python train.py --arch="dit" --model="class-conditioned image flow-matching model" --dataset="crops of objects in photos (Visual Genome)" --train_examples=123503 --image_size=32 --horizontal_flip=true --conditioning="class" --objective="flow_matching" --cond_dim=128 --targets=["object"] --num_classes=300 --cond_dropout=0.1 --logit_normal_time=true --norm="layernorm" --activation="gelu_tanh" --mlp_ratio=3 --head_dim=32 --fused_qkv=true --qk_norm=true --inner_norm=false --patch_size=[4, 4] --layers=12 --width=320 --positions="learned" --optimizer="muon" --muon_scale="match_rms_adamw" --lr=0.0072 --momentum=0.95 --nesterov=true --orthogonalizer="newton_schulz_5" --adamw_lr_other_params=0.0014 --steps=7300 --batch_size=256 --epochs=15.1 --lr_schedule="cosine" --final_lr_fraction=0.05 --warmup_steps=360 --weight_decay=0.04 --adamw_weight_decay_other_params=0
Rows from block 7, named by matrix and row number. Rows with one number belong to one neuron. Each number is 200 + 40 x the weight over its row's rms, rounded and kept within 0 to 999. All counts start at 0. After the name is the row's rms in percent of the matrix's.
# fc1: MLP up (model.blocks.7.mlp.fc1.weight, 960x320), inputs 230-275
# fc2: MLP down (model.blocks.7.mlp.fc2.weight, 320x960, transposed), outputs 230-275
fc1.243,097,174,259,206,305,266,248,199,148,261,218,139,186,166,243,192,148,210,214,204,207,183,164,224,199,156,195,219,191,212,259,199,220,158,156,176,250,314,341,217,218,238,202,167,182,165,170
fc1.244,107,192,193,164,260,192,242,188,234,227,148,176,218,207,198,154,99,148,107,166,212,192,198,205,211,164,160,180,186,242,142,260,147,182,163,226,213,139,137,114,254,278,182,207,164,231,220
fc1.245,093,233,225,163,184,178,194,190,170,142,186,204,188,137,165,271,211,199,116,178,203,183,174,182,260,265,235,196,257,228,193,178,236,235,202,205,211,198,187,218,248,238,257,166,179,188,206
fc1.246,087,160,137,210,197,216,235,142,206,229,204,159,225,276,198,213,259,242,172,163,203,208,196,201,247,168,256,153,193,232,110,175,253,143,217,270,215,172,247,283,225,148,220,249,265,137,196
fc1.247,090,291,228,182,188,176,212,186,243,202,126,227,235,122,96,267,215,237,134,181,223,190,131,221,151,243,201,242,200,135,172,178,152,163,245,198,221,175,218,211,173,269,166,195,167,200,185
fc1.248,103,164,159,218,132,182,209,203,165,188,159,164,190,233,257,206,95,175,158,185,207,228,231,139,217,268,173,159,136,128,229,219,213,165,188,197,222,215,204,168,212,205,162,229,279,185,129
fc1.249,119,151,131,167,234,158,198,210,249,179,190,208,221,207,211,178,160,138,240,157,198,307,290,218,189,237,170,174,220,284,238,218,193,223,229,216,139,170,235,220,169,207,180,205,226,147,195
fc1.250,114,181,203,252,148,188,219,233,167,187,199,175,182,167,233,205,144,183,226,216,210,164,278,157,217,192,190,158,203,226,266,224,264,219,186,138,198,232,209,207,154,203,269,199,179,180,201
fc1.251,076,178,154,176,256,251,131,172,160,263,201,214,205,200,197,210,182,196,230,180,98,198,206,219,195,288,237,218,225,244,249,201,307,283,192,194,157,249,169,222,174,241,221,245,200,192,188
fc1.252,093,222,166,246,206,187,193,196,258,236,105,161,222,178,118,160,132,213,216,172,196,132,205,226,221,221,208,219,175,225,202,217,234,189,174,190,215,195,189,227,206,256,201,271,153,225,183
fc1.253,107,198,221,256,206,165,248,193,252,194,249,215,205,230,162,189,234,174,181,167,202,321,218,183,205,110,198,268,198,285,259,223,168,263,247,218,190,274,181,242,230,301,194,178,208,175,144
fc1.254,079,145,239,189,164,157,162,159,117,236,199,201,190,154,218,260,252,249,206,195,211,44,222,202,202,252,188,186,196,248,172,251,161,193,196,190,238,157,190,209,160,216,202,223,190,131,195
fc1.255,102,177,178,229,222,214,201,212,195,235,196,230,177,160,214,183,184,217,215,225,213,220,217,192,206,213,157,157,242,275,272,191,253,145,140,218,179,198,258,255,289,252,150,194,226,187,190
fc1.256,114,256,208,212,159,253,271,193,211,183,201,234,207,185,192,134,179,244,221,181,201,158,204,161,282,275,205,305,277,179,249,210,204,209,192,232,173,148,225,228,243,239,176,206,248,159,215
fc1.257,115,214,199,207,241,209,145,221,218,170,123,202,201,243,118,231,153,238,200,186,193,361,170,155,169,273,238,256,166,184,186,110,297,246,217,142,196,241,183,201,288,206,128,148,211,233,219
fc1.258,084,195,194,235,147,207,219,189,202,255,259,221,212,178,168,213,217,199,257,180,208,211,180,216,197,228,255,204,233,193,211,242,107,227,286,217,145,221,146,175,165,223,223,229,216,238,253
fc1.259,119,205,226,207,265,220,186,185,142,210,155,135,211,203,188,230,259,190,186,209,184,216,193,222,200,154,207,214,185,182,191,195,293,228,157,169,166,196,211,168,282,287,234,265,128,202,259
fc1.260,075,142,274,179,181,211,252,68,184,181,232,265,239,220,234,132,152,189,208,163,185,186,152,221,198,189,355,320,230,122,202,171,162,165,186,195,192,217,205,273,226,165,201,171,172,110,189
fc1.261,087,267,163,175,226,246,191,283,171,124,143,209,164,171,220,135,236,260,152,241,195,188,179,109,221,199,162,196,223,185,168,197,259,146,248,213,244,276,215,205,269,194,182,185,176,207,212
fc1.262,089,193,245,227,173,195,203,181,205,204,146,238,220,181,186,262,223,198,215,182,190,182,182,219,188,130,141,203,172,208,190,202,205,270,219,151,226,164,274,267,244,200,114,133,217,217,196
fc1.263,105,171,185,206,170,251,233,218,257,209,154,187,151,212,236,236,221,157,155,144,172,184,102,196,235,211,208,138,143,191,172,155,150,206,245,217,166,207,208,216,190,229,251,206,311,188,271
fc1.264,108,160,219,199,262,193,258,189,219,152,215,155,294,144,182,120,226,186,250,197,205,186,227,197,225,159,207,158,184,258,55,204,137,167,202,168,228,195,210,176,117,119,224,253,186,190,143
fc1.265,080,154,194,200,228,196,191,300,214,219,266,211,162,173,152,211,181,184,186,224,208,186,189,174,244,278,231,171,167,251,144,232,193,171,166,240,209,253,184,155,258,193,165,263,201,181,168
fc1.266,090,155,142,159,209,156,147,234,203,190,182,178,149,136,89,188,183,153,186,188,197,238,160,213,237,290,234,204,133,198,169,237,198,200,215,176,224,245,219,211,143,202,208,224,125,208,146
fc1.267,082,161,253,215,244,242,217,239,188,156,158,165,254,242,202,282,239,168,192,164,190,298,209,216,133,242,179,219,227,242,191,129,220,159,220,166,162,307,234,193,219,248,241,183,143,254,213
fc1.268,077,146,199,309,200,247,164,213,172,207,240,184,199,234,130,201,205,245,226,166,218,256,193,211,227,156,202,226,169,189,229,209,209,207,233,179,205,283,172,227,192,185,221,205,187,232,220
fc1.269,090,196,239,169,254,244,208,183,134,171,264,123,172,208,192,204,239,148,108,177,214,204,242,238,212,185,246,182,237,186,223,196,165,206,261,245,196,183,207,223,139,168,165,246,220,204,258
fc1.270,083,184,254,216,239,192,232,206,218,220,242,193,244,166,143,143,156,175,158,212,205,161,176,213,229,240,235,202,247,201,102,227,224,219,161,211,203,139,231,260,197,183,174,238,157,197,160
fc1.271,108,126,221,153,261,156,281,233,166,186,356,176,304,207,182,183,251,160,154,211,191,229,216,145,239,224,209,215,158,163,196,202,250,128,173,169,219,182,231,224,164,206,313,249,212,211,199
fc1.272,112,181,226,206,162,192,199,198,229,198,264,173,265,230,169,186,212,175,175,205,205,231,234,203,147,256,198,204,252,237,304,276,143,209,277,253,228,211,196,258,186,217,252,148,220,272,203
fc1.273,095,244,219,171,174,192,163,183,190,201,249,198,165,191,207,252,230,192,180,200,188,246,242,177,215,261,206,239,178,329,160,169,234,239,212,222,177,201,135,160,176,169,174,204,195,207,199
fc1.274,091,245,227,184,222,196,212,189,177,197,176,200,176,121,182,136,231,208,219,191,217,225,155,252,215,165,203,211,189,212,198,173,228,190,244,199,251,178,241,188,249,175,131,229,299,149,210
fc1.275,109,235,171,158,187,152,211,219,207,129,212,219,188,182,206,191,180,230,146,164,184,201,229,171,131,191,156,190,228,185,161,170,145,107,223,218,144,130,178,143,162,239,188,189,229,237,188
fc1.276,093,224,145,160,225,185,209,268,197,160,314,225,153,164,167,189,206,209,250,206,197,238,186,208,200,200,249,230,186,238,151,210,264,198,235,263,247,173,184,203,244,195,246,240,179,146,264
fc1.277,087,147,164,190,245,217,210,217,253,256,184,113,208,266,186,255,213,218,220,160,184,268,237,155,158,228,200,170,179,212,244,212,229,129,187,238,215,146,191,172,251,181,245,153,142,162,197
fc1.278,087,139,217,231,177,221,228,173,175,206,106,251,217,178,210,201,237,107,222,127,192,209,287,188,165,170,197,185,238,224,193,219,243,267,238,223,184,153,158,159,258,188,187,199,172,218,199
fc1.279,103,194,128,233,162,224,214,181,206,165,237,135,265,170,174,214,162,286,222,169,177,204,155,117,219,214,220,166,150,265,170,194,164,155,275,187,184,208,256,213,136,118,214,163,196,241,90
fc1.280,081,191,230,154,212,223,169,160,197,212,190,167,258,142,218,213,205,222,249,209,204,133,199,210,212,216,303,143,222,119,221,253,195,208,256,202,232,199,224,195,233,211,197,180,184,153,188
fc1.281,123,188,179,198,197,185,205,198,157,193,217,250,155,211,176,188,170,166,198,282,204,163,207,276,265,191,194,193,173,204,237,272,166,180,216,139,198,178,188,213,150,144,170,215,278,216,175
fc1.282,098,175,172,161,172,201,176,197,204,215,196,163,203,153,143,145,199,209,144,204,205,144,152,216,211,228,129,223,209,265,181,107,204,200,169,165,159,195,265,155,153,151,184,216,193,178,262
fc1.283,088,234,229,168,247,158,184,152,186,144,195,256,145,255,179,217,196,224,153,236,175,122,124,221,167,151,220,271,176,222,280,222,221,167,198,197,239,170,196,210,188,218,205,128,158,162,172
fc1.284,129,219,213,292,187,165,200,165,237,238,256,193,246,229,195,258,270,233,218,216,200,199,204,234,224,249,225,234,180,254,216,191,148,194,226,170,183,145,277,264,227,253,235,213,257,154,186
fc1.285,097,188,169,149,257,194,209,220,149,192,252,219,183,231,117,270,140,290,194,197,190,197,132,212,173,196,221,172,170,225,196,193,188,192,245,165,129,206,283,163,179,227,140,212,174,236,242
fc1.286,084,230,206,207,226,251,219,244,250,173,192,209,269,146,210,177,194,240,235,239,211,257,171,196,255,170,167,253,142,166,214,183,178,211,197,215,135,231,171,164,184,200,236,238,199,150,145
fc1.287,113,244,175,228,243,234,228,134,222,233,205,199,219,149,193,185,167,167,169,190,211,210,180,185,143,240,321,194,196,142,146,206,231,186,211,216,131,301,204,176,154,238,245,214,179,169,195
fc1.288,078,198,237,91,222,206,206,123,214,233,248,208,225,208,168,248,205,285,204,267,195,234,203,199,210,212,157,131,235,261,246,201,213,222,221,151,159,202,259,172,254,214,167,202,216,219,239
fc1.289,084,196,126,191,254,196,185,183,223,171,133,254,175,218,245,192,164,204,198,166,203,216,164,157,214,182,170,228,175,200,179,248,223,180,141,205,222,215,175,261,123,234,123,116,162,169,223
fc1.290,104,214,131,234,285,197,196,201,228,126,40,239,175,166,118,209,209,202,192,189,183,223,143,203,249,273,176,207,237,197,159,146,280,190,140,199,216,184,128,176,236,260,238,250,262,245,257
fc1.291,083,184,186,208,239,185,156,303,238,204,206,200,174,238,184,190,230,232,215,214,218,68,257,154,208,181,224,197,191,77,198,150,267,125,191,205,216,196,215,190,165,190,233,200,189,214,171
fc1.292,094,233,202,185,205,214,208,195,269,178,137,221,306,230,157,248,208,148,202,167,188,186,193,153,260,282,202,246,226,247,179,230,148,164,209,151,159,176,118,208,214,236,237,244,240,234,223
fc1.293,083,189,141,177,171,227,170,169,184,211,234,205,229,153,149,191,195,180,203,188,221,268,153,228,232,247,171,193,164,237,166,216,150,209,240,219,197,225,207,133,181,257,230,172,182,223,201
fc1.294,098,209,188,135,212,191,237,233,230,161,163,295,217,188,138,228,160,189,190,177,191,295,187,196,173,208,164,242,210,305,195,133,159,177,209,196,138,214,177,206,230,203,170,169,194,199,250
fc1.295,086,174,259,197,228,199,171,155,224,189,190,219,170,248,176,167,202,226,241,183,205,232,265,253,180,184,213,256,126,185,235,256,156,198,173,217,190,183,235,92,186,197,195,160,231,237,245
fc1.296,083,199,198,197,208,182,200,149,233,259,163,184,260,201,245,189,196,192,226,201,194,228,156,232,224,197,168,213,200,242,207,228,116,153,163,198,181,139,227,159,243,215,237,212,179,155,275
fc1.297,093,226,135,137,176,179,195,259,181,198,286,158,247,159,153,222,214,177,182,215,210,130,124,150,215,206,181,221,227,183,104,201,165,178,164,222,219,244,214,237,233,205,169,188,179,209,170
fc1.298,091,207,181,190,225,185,229,215,186,208,211,196,205,225,209,253,194,248,99,234,228,212,268,198,137,257,184,181,202,245,221,210,175,189,307,241,203,236,146,225,183,87,218,202,204,160,144
fc1.299,094,152,185,147,232,234,172,199,168,274,214,170,242,240,190,146,270,176,187,198,218,216,201,207,210,191,212,198,262,186,245,190,262,223,197,164,211,208,190,193,119,194,276,150,304,169,151
fc1.300,092,232,160,219,241,100,151,224,190,118,210,181,191,204,225,202,296,196,132,232,197,231,161,204,148,178,226,168,182,245,217,205,269,224,216,214,139,179,147,176,176,152,289,172,214,172,133
fc1.301,102,288,161,143,255,244,127,193,159,135,179,271,218,174,183,192,188,196,226,199,214,181,196,117,224,209,238,147,182,280,253,192,206,127,240,229,265,149,217,161,210,225,184,217,179,244,158
fc1.302,075,187,154,173,223,206,198,326,201,174,278,139,180,257,200,260,199,174,206,170,182,200,223,172,156,264,242,194,212,290,174,194,212,224,168,191,196,212,243,168,189,196,230,226,174,240,259
fc1.303,087,212,184,173,155,183,210,259,217,215,207,238,197,148,217,163,144,181,185,219,189,305,139,230,195,148,217,266,171,238,252,139,128,167,160,237,190,177,205,174,219,245,172,128,183,197,152
fc1.304,091,174,154,213,195,224,255,252,117,190,323,201,177,238,221,191,174,138,215,244,227,195,212,194,257,177,233,135,309,117,214,181,190,236,218,145,288,232,182,240,224,189,228,155,153,158,134
fc1.305,089,168,198,214,173,180,187,229,184,237,234,220,181,152,149,241,249,218,186,165,211,112,239,230,78,257,193,175,230,255,189,219,164,191,240,144,208,158,249,123,176,133,132,197,128,211,154
fc1.306,131,183,194,184,164,183,152,250,211,179,181,188,261,165,183,209,248,214,258,230,187,183,217,92,213,159,211,271,151,203,173,127,256,190,151,216,180,164,186,168,159,182,234,241,155,188,174
fc1.307,074,195,163,172,168,185,221,271,232,220,247,258,199,163,182,162,189,193,256,232,188,228,174,133,155,193,225,162,207,285,174,185,254,234,177,167,240,218,187,207,199,179,252,177,179,207,183
fc1.308,114,163,123,212,160,184,231,244,212,182,137,231,132,238,163,220,201,193,184,176,220,210,149,90,204,198,216,168,191,220,192,210,187,199,215,212,221,212,151,218,147,231,210,157,213,243,178
fc1.309,088,159,147,110,167,182,226,192,187,203,265,194,179,264,266,230,224,220,253,212,194,175,228,166,178,215,194,203,159,237,179,225,204,210,173,186,212,123,163,187,228,144,211,242,168,159,234
fc1.310,111,236,243,254,180,208,153,177,192,180,217,228,202,254,138,192,228,168,132,193,200,137,243,171,231,146,202,152,155,275,126,250,179,147,173,192,222,215,204,217,202,150,119,146,215,199,235
fc1.311,073,245,150,244,147,184,184,219,253,185,171,191,240,182,173,198,181,149,166,191,186,124,170,225,256,229,314,237,185,194,175,93,243,181,159,203,224,170,155,188,206,165,211,185,183,183,165
fc2.243,091,193,178,211,130,191,207,200,147,267,233,195,150,191,131,163,206,168,150,177,208,220,203,227,175,227,227,219,219,213,187,190,166,199,203,157,242,187,347,175,250,167,245,176,161,232,188
fc2.244,095,258,151,198,179,248,141,200,183,255,185,287,210,153,195,183,239,189,200,220,196,211,215,158,167,163,209,177,145,202,144,199,160,177,187,168,207,188,207,174,204,161,209,171,115,225,244
fc2.245,086,144,153,218,177,242,189,190,152,227,234,209,197,195,195,217,172,279,301,224,184,220,156,222,197,260,222,217,207,185,232,148,207,174,184,218,272,178,201,208,212,217,285,209,202,180,164
fc2.246,081,262,195,208,210,243,289,252,246,180,149,171,292,163,237,248,205,159,207,210,215,242,155,231,188,212,184,216,171,197,212,162,159,161,210,201,201,191,245,215,238,234,197,241,140,255,218
fc2.247,087,263,205,173,167,157,196,197,284,231,220,220,201,197,270,211,210,134,200,170,125,206,204,172,138,249,157,228,231,253,181,256,267,239,256,181,182,189,252,204,164,101,147,224,215,203,183
fc2.248,088,236,177,157,253,138,148,171,173,245,206,236,214,258,151,199,223,202,223,227,196,207,150,229,166,175,199,232,229,216,225,234,144,198,158,155,91,200,129,222,251,164,155,229,167,204,117
fc2.249,129,126,250,198,136,276,197,192,253,113,221,235,291,218,148,240,226,231,143,159,177,239,147,222,294,189,189,243,195,232,182,190,194,174,184,136,83,206,258,196,126,160,240,190,143,217,161
fc2.250,116,124,236,137,238,159,171,157,123,247,190,179,205,217,114,191,206,243,225,200,176,185,156,145,201,229,255,223,235,183,196,221,152,191,202,241,200,178,202,231,172,206,245,226,213,200,201
fc2.251,074,206,214,245,214,209,138,220,175,256,195,215,160,194,179,158,214,196,179,244,277,188,201,197,183,213,200,193,146,133,191,140,126,117,160,233,217,179,161,166,194,188,260,189,263,147,235
fc2.252,088,147,193,150,224,243,177,204,236,201,200,201,184,179,167,139,226,256,180,172,227,160,183,202,203,220,219,225,130,184,223,233,215,165,258,235,166,211,230,254,240,201,232,295,198,117,196
fc2.253,099,162,188,181,264,205,188,211,201,235,187,179,231,233,216,217,180,244,118,209,281,186,209,196,204,190,213,176,237,208,199,180,175,206,184,227,105,272,193,275,243,130,217,223,245,169,153
fc2.254,081,162,140,217,273,240,147,197,106,210,204,161,186,273,207,211,180,137,183,189,231,243,181,204,201,173,216,204,203,210,251,186,248,220,122,198,235,168,227,247,172,252,148,259,218,245,158
fc2.255,104,196,140,194,177,170,212,201,244,227,220,250,195,191,223,123,223,198,160,120,181,174,138,174,258,174,241,190,240,193,227,182,218,242,162,162,165,192,283,162,258,179,161,191,196,171,194
fc2.256,105,256,231,181,243,179,269,175,276,225,239,167,193,218,188,137,314,119,143,279,182,176,238,168,260,258,178,169,202,172,261,219,151,246,178,214,129,159,233,189,196,200,187,207,208,173,124
fc2.257,112,253,204,199,201,143,139,175,207,191,195,191,120,205,229,221,233,199,206,245,266,250,248,185,185,197,154,221,178,184,158,207,64,181,195,312,209,204,206,150,347,194,236,219,183,201,229
fc2.258,099,231,179,195,203,198,168,182,192,226,160,199,191,246,272,240,185,176,129,231,193,269,207,165,130,233,203,208,278,226,132,150,211,206,222,166,87,185,198,188,174,263,221,254,202,221,210
fc2.259,080,200,154,185,157,233,248,190,213,137,243,202,202,274,202,301,158,181,215,154,259,214,287,88,212,193,180,204,180,178,212,119,143,213,212,111,146,209,222,220,204,158,125,219,169,183,280
fc2.260,082,198,234,157,211,181,243,291,177,231,214,227,250,224,185,160,183,189,186,180,159,230,353,266,237,176,59,164,159,223,159,171,233,188,177,267,263,253,238,213,224,210,200,163,241,219,147
fc2.261,096,211,190,238,191,228,208,119,184,86,243,199,115,98,173,194,167,199,236,253,282,211,188,193,254,213,207,169,199,213,181,173,162,195,211,136,201,179,186,179,270,256,175,120,185,198,222
fc2.262,091,204,167,158,211,218,215,222,169,144,193,212,239,163,156,320,190,204,247,209,202,148,224,178,187,160,231,219,142,204,248,138,182,127,287,254,166,182,286,203,225,217,182,187,209,220,173
fc2.263,093,209,155,199,189,140,224,208,92,211,168,209,247,234,202,211,253,245,159,234,203,262,246,137,270,186,172,175,233,218,108,207,188,152,135,215,229,203,258,172,212,180,259,255,123,194,269
fc2.264,097,170,200,159,200,177,166,265,220,153,237,182,311,211,144,249,209,201,149,244,159,191,169,206,190,248,119,113,127,187,233,200,278,228,224,224,248,208,146,223,171,142,119,193,172,195,146
fc2.265,086,114,186,206,157,185,198,118,192,193,217,199,178,230,172,185,213,222,223,147,212,195,215,208,226,249,189,155,241,258,165,261,211,201,179,174,230,224,215,122,288,203,180,274,178,175,182
fc2.266,090,113,243,205,183,213,117,163,228,171,182,223,171,191,197,166,206,264,248,176,228,194,225,261,277,232,188,192,136,192,239,208,196,163,199,257,177,225,200,161,183,177,235,213,333,191,182
fc2.267,088,164,269,160,124,137,220,191,209,115,219,268,211,164,203,247,205,286,184,225,195,239,204,187,186,205,218,187,243,234,179,162,159,259,201,214,190,250,119,220,156,205,223,194,244,202,191
fc2.268,082,141,183,130,221,168,165,200,194,201,232,172,184,191,279,207,204,134,170,219,261,175,252,261,239,159,203,162,197,182,226,196,210,168,215,240,189,286,192,212,268,172,229,256,183,166,163
fc2.269,088,237,172,249,148,190,189,212,130,161,167,130,200,182,207,173,109,282,242,201,169,199,115,273,204,217,151,225,216,179,248,186,287,225,255,117,219,206,169,230,121,242,194,210,172,196,267
fc2.270,093,103,197,189,192,254,248,158,173,228,159,216,194,107,230,118,196,243,145,209,228,255,184,152,197,132,212,161,153,237,257,216,221,174,200,212,195,275,218,162,255,202,190,192,272,189,194
fc2.271,091,192,270,174,261,149,221,271,103,165,179,158,209,237,215,212,204,251,165,152,269,190,194,231,237,189,198,248,265,188,208,177,187,219,187,226,156,174,136,160,244,194,188,237,197,87,197
fc2.272,111,200,186,157,212,227,186,199,235,201,212,182,206,221,211,175,192,260,243,176,178,200,196,207,159,152,201,183,214,202,200,200,247,208,235,135,275,249,178,203,171,216,213,222,174,223,232
fc2.273,094,254,240,219,212,195,220,203,172,175,225,213,198,230,150,253,194,231,186,152,211,203,110,161,256,215,180,217,179,202,245,135,151,175,246,222,188,225,111,204,210,198,177,206,220,204,176
fc2.274,088,221,234,203,173,204,142,180,182,172,222,251,166,175,207,110,234,183,214,171,189,197,230,216,166,183,137,213,219,207,227,199,245,254,185,175,180,185,176,161,280,183,150,208,125,238,200
fc2.275,100,211,216,232,178,221,241,159,235,209,206,239,109,200,214,238,178,121,154,171,172,191,212,146,230,178,217,230,236,190,194,207,185,268,185,167,187,104,156,241,183,174,160,172,205,255,276
fc2.276,094,247,257,199,171,183,143,164,273,125,219,136,202,205,154,176,195,141,129,160,228,164,177,264,143,233,137,187,146,190,159,216,142,211,261,145,275,225,203,165,227,183,269,228,234,229,260
fc2.277,087,158,242,233,147,218,193,190,201,231,191,187,171,146,158,202,239,201,169,193,270,194,209,153,176,193,216,203,182,196,245,193,180,278,222,165,236,173,153,97,271,227,212,112,263,137,219
fc2.278,086,161,144,171,219,155,286,179,223,214,197,256,294,187,159,183,210,272,142,180,226,167,157,173,135,165,204,198,242,182,230,162,152,177,216,88,156,216,126,175,169,203,224,176,165,219,179
fc2.279,096,152,235,169,279,198,231,225,188,180,212,192,190,168,249,191,172,184,273,223,179,191,191,160,243,208,205,218,218,189,207,234,210,251,241,222,186,161,215,205,226,282,190,188,186,204,251
fc2.280,091,181,181,197,173,149,206,244,176,238,206,201,309,223,174,217,236,149,166,134,135,169,211,239,195,189,138,177,191,210,206,224,236,181,248,241,239,235,219,212,304,258,139,190,206,212,168
fc2.281,098,237,212,172,184,238,267,194,229,231,214,199,183,205,224,182,208,156,174,142,152,205,272,225,234,144,207,176,234,186,196,232,190,261,226,208,196,175,168,146,185,259,158,237,124,204,140
fc2.282,091,167,188,192,218,132,257,178,208,310,226,239,227,228,224,194,240,227,192,218,217,228,252,243,265,148,182,221,173,222,113,231,70,159,232,200,133,216,256,109,216,225,161,211,209,216,207
fc2.283,086,214,235,231,199,214,186,155,214,196,217,191,163,232,235,157,206,155,280,121,212,243,244,218,134,198,192,188,147,194,200,291,202,220,235,214,230,213,248,203,187,214,172,110,287,189,192
fc2.284,128,184,182,259,117,218,285,190,124,167,203,172,188,224,162,154,291,145,251,202,217,181,243,179,265,212,239,215,169,222,214,220,171,265,143,202,223,200,208,177,161,168,242,150,168,220,189
fc2.285,094,204,183,227,159,240,141,195,146,175,209,202,148,163,226,229,186,85,157,184,277,199,280,166,209,192,191,177,153,176,223,209,203,177,212,244,130,166,282,177,229,187,115,163,210,203,255
fc2.286,083,282,170,191,134,177,235,210,274,188,215,237,239,225,179,232,189,148,205,185,207,189,227,158,256,199,225,204,180,195,227,202,282,215,230,210,192,216,158,146,202,264,163,252,230,223,198
fc2.287,109,200,158,263,194,158,254,179,148,218,192,180,233,278,206,172,203,199,270,160,185,174,148,135,235,96,311,211,233,212,221,197,223,255,201,213,278,128,191,210,182,240,232,169,209,209,178
fc2.288,081,202,164,239,193,190,273,310,202,221,215,242,115,210,252,248,186,136,213,182,130,156,217,149,160,220,222,220,240,191,216,150,196,195,205,250,183,228,172,161,266,179,202,212,187,247,209
fc2.289,086,192,183,223,182,179,213,211,232,231,184,184,171,208,230,195,211,196,164,240,129,196,256,206,268,204,159,233,126,242,191,244,191,195,201,130,185,230,174,204,91,168,165,135,292,176,248
fc2.290,118,218,181,200,247,208,109,182,201,220,196,228,153,220,145,192,206,273,200,322,220,208,217,196,220,189,181,203,176,177,327,198,105,132,217,182,202,196,263,206,192,203,200,232,208,195,199
fc2.291,090,167,226,231,226,179,161,121,239,170,202,269,207,200,210,146,217,121,191,154,206,184,125,142,182,200,170,240,200,178,184,156,142,284,169,183,260,186,210,166,161,260,234,252,230,193,152
fc2.292,105,202,220,248,267,165,148,215,244,267,193,226,315,190,252,254,214,228,232,227,236,191,189,197,277,238,227,218,270,184,254,211,206,233,166,192,194,202,180,236,217,248,227,224,139,152,87
fc2.293,090,160,171,201,197,204,271,219,225,143,193,193,209,176,160,142,215,254,166,200,215,262,245,223,254,128,245,178,236,171,231,188,205,174,241,160,189,155,166,167,163,171,223,148,201,150,261
fc2.294,107,245,191,263,222,226,260,181,195,149,210,311,166,209,202,203,213,231,255,229,220,210,226,143,247,263,225,216,227,206,178,213,214,224,200,185,174,188,214,187,311,193,179,158,212,183,237
fc2.295,083,186,215,223,118,234,97,239,202,166,189,213,175,217,186,182,159,232,107,162,197,217,199,243,264,209,223,166,189,200,182,209,240,165,225,200,202,194,186,40,185,197,218,219,127,199,245
fc2.296,086,203,241,201,210,254,129,250,194,234,165,171,318,244,126,187,238,154,147,163,203,188,250,238,262,175,196,186,189,193,168,146,330,265,192,182,218,170,219,168,193,227,183,284,188,220,189
fc2.297,091,233,227,216,208,228,185,146,191,245,196,188,201,241,250,240,211,179,259,163,248,200,290,176,226,189,267,199,237,200,189,207,200,222,191,182,199,229,178,253,269,193,135,211,254,197,198
fc2.298,095,190,208,160,183,237,168,180,172,181,184,118,251,238,110,194,151,208,232,136,191,200,162,220,183,252,232,194,213,196,245,217,211,149,355,160,148,265,218,118,138,283,267,248,216,150,131
fc2.299,085,233,269,227,153,150,265,173,138,222,189,225,231,159,221,116,99,169,214,165,113,166,194,150,182,197,210,196,299,182,178,181,193,99,215,230,143,247,185,203,151,191,277,184,178,202,156
fc2.300,096,215,133,242,198,243,168,216,194,165,190,207,189,179,162,153,145,221,226,258,170,181,239,179,256,142,200,221,198,180,196,247,221,148,240,215,213,128,173,152,228,282,242,149,173,154,239
fc2.301,107,268,204,243,133,140,197,217,144,114,195,230,215,197,224,196,233,186,160,167,188,182,215,115,179,161,216,206,206,236,267,205,213,267,252,233,289,157,215,106,229,179,154,198,220,195,221
fc2.302,075,186,204,205,216,130,125,141,198,163,191,222,202,205,223,278,218,302,200,187,221,213,162,86,187,179,178,177,229,196,236,191,198,216,171,204,262,206,220,111,175,240,173,264,231,210,212
fc2.303,087,203,242,202,218,225,206,207,214,265,176,162,145,192,192,161,249,186,208,215,209,143,296,290,231,190,173,180,170,194,217,156,262,233,146,130,175,187,194,208,251,178,229,148,198,219,144
fc2.304,085,177,178,227,209,189,159,219,100,212,220,199,209,183,141,163,175,206,123,211,126,201,198,129,240,197,204,195,182,205,130,236,212,146,154,229,187,221,231,242,163,268,231,224,241,193,214
fc2.305,095,120,211,201,160,189,197,148,224,242,183,241,151,254,277,208,215,194,169,230,186,176,140,189,197,250,184,233,161,198,166,142,214,205,213,237,239,200,229,156,161,237,106,235,302,217,204
fc2.306,109,254,181,192,215,229,152,211,245,255,181,156,147,195,156,240,170,109,215,169,200,190,268,160,191,185,184,269,195,195,211,173,177,144,223,179,169,218,235,117,159,228,205,184,202,229,188
fc2.307,083,195,211,246,262,204,236,171,239,198,157,236,146,183,220,184,221,217,172,179,140,190,188,146,137,117,174,181,196,238,203,178,189,161,163,205,227,250,157,174,226,213,235,207,263,222,193
fc2.308,087,177,273,187,218,125,237,213,112,145,127,279,220,126,199,251,230,225,214,234,152,185,157,232,145,132,202,182,194,229,179,197,165,230,212,195,186,235,246,285,224,145,145,235,184,238,208
fc2.309,090,290,276,229,195,196,195,244,172,171,227,155,142,141,212,217,145,157,186,188,135,196,233,275,254,184,187,161,151,197,210,223,204,205,180,221,203,240,261,129,199,269,188,186,263,235,158
fc2.310,103,276,149,200,180,224,211,210,178,190,221,216,198,213,270,217,136,266,211,252,235,200,167,192,198,210,200,186,203,205,185,185,231,260,172,184,200,144,249,177,222,196,153,133,208,171,204
fc2.311,077,213,232,177,239,235,179,182,266,201,251,157,262,174,103,163,145,188,177,265,175,173,168,247,162,154,117,222,151,250,161,144,187,218,185,159,211,168,185,213,202,205,247,185,129,165,252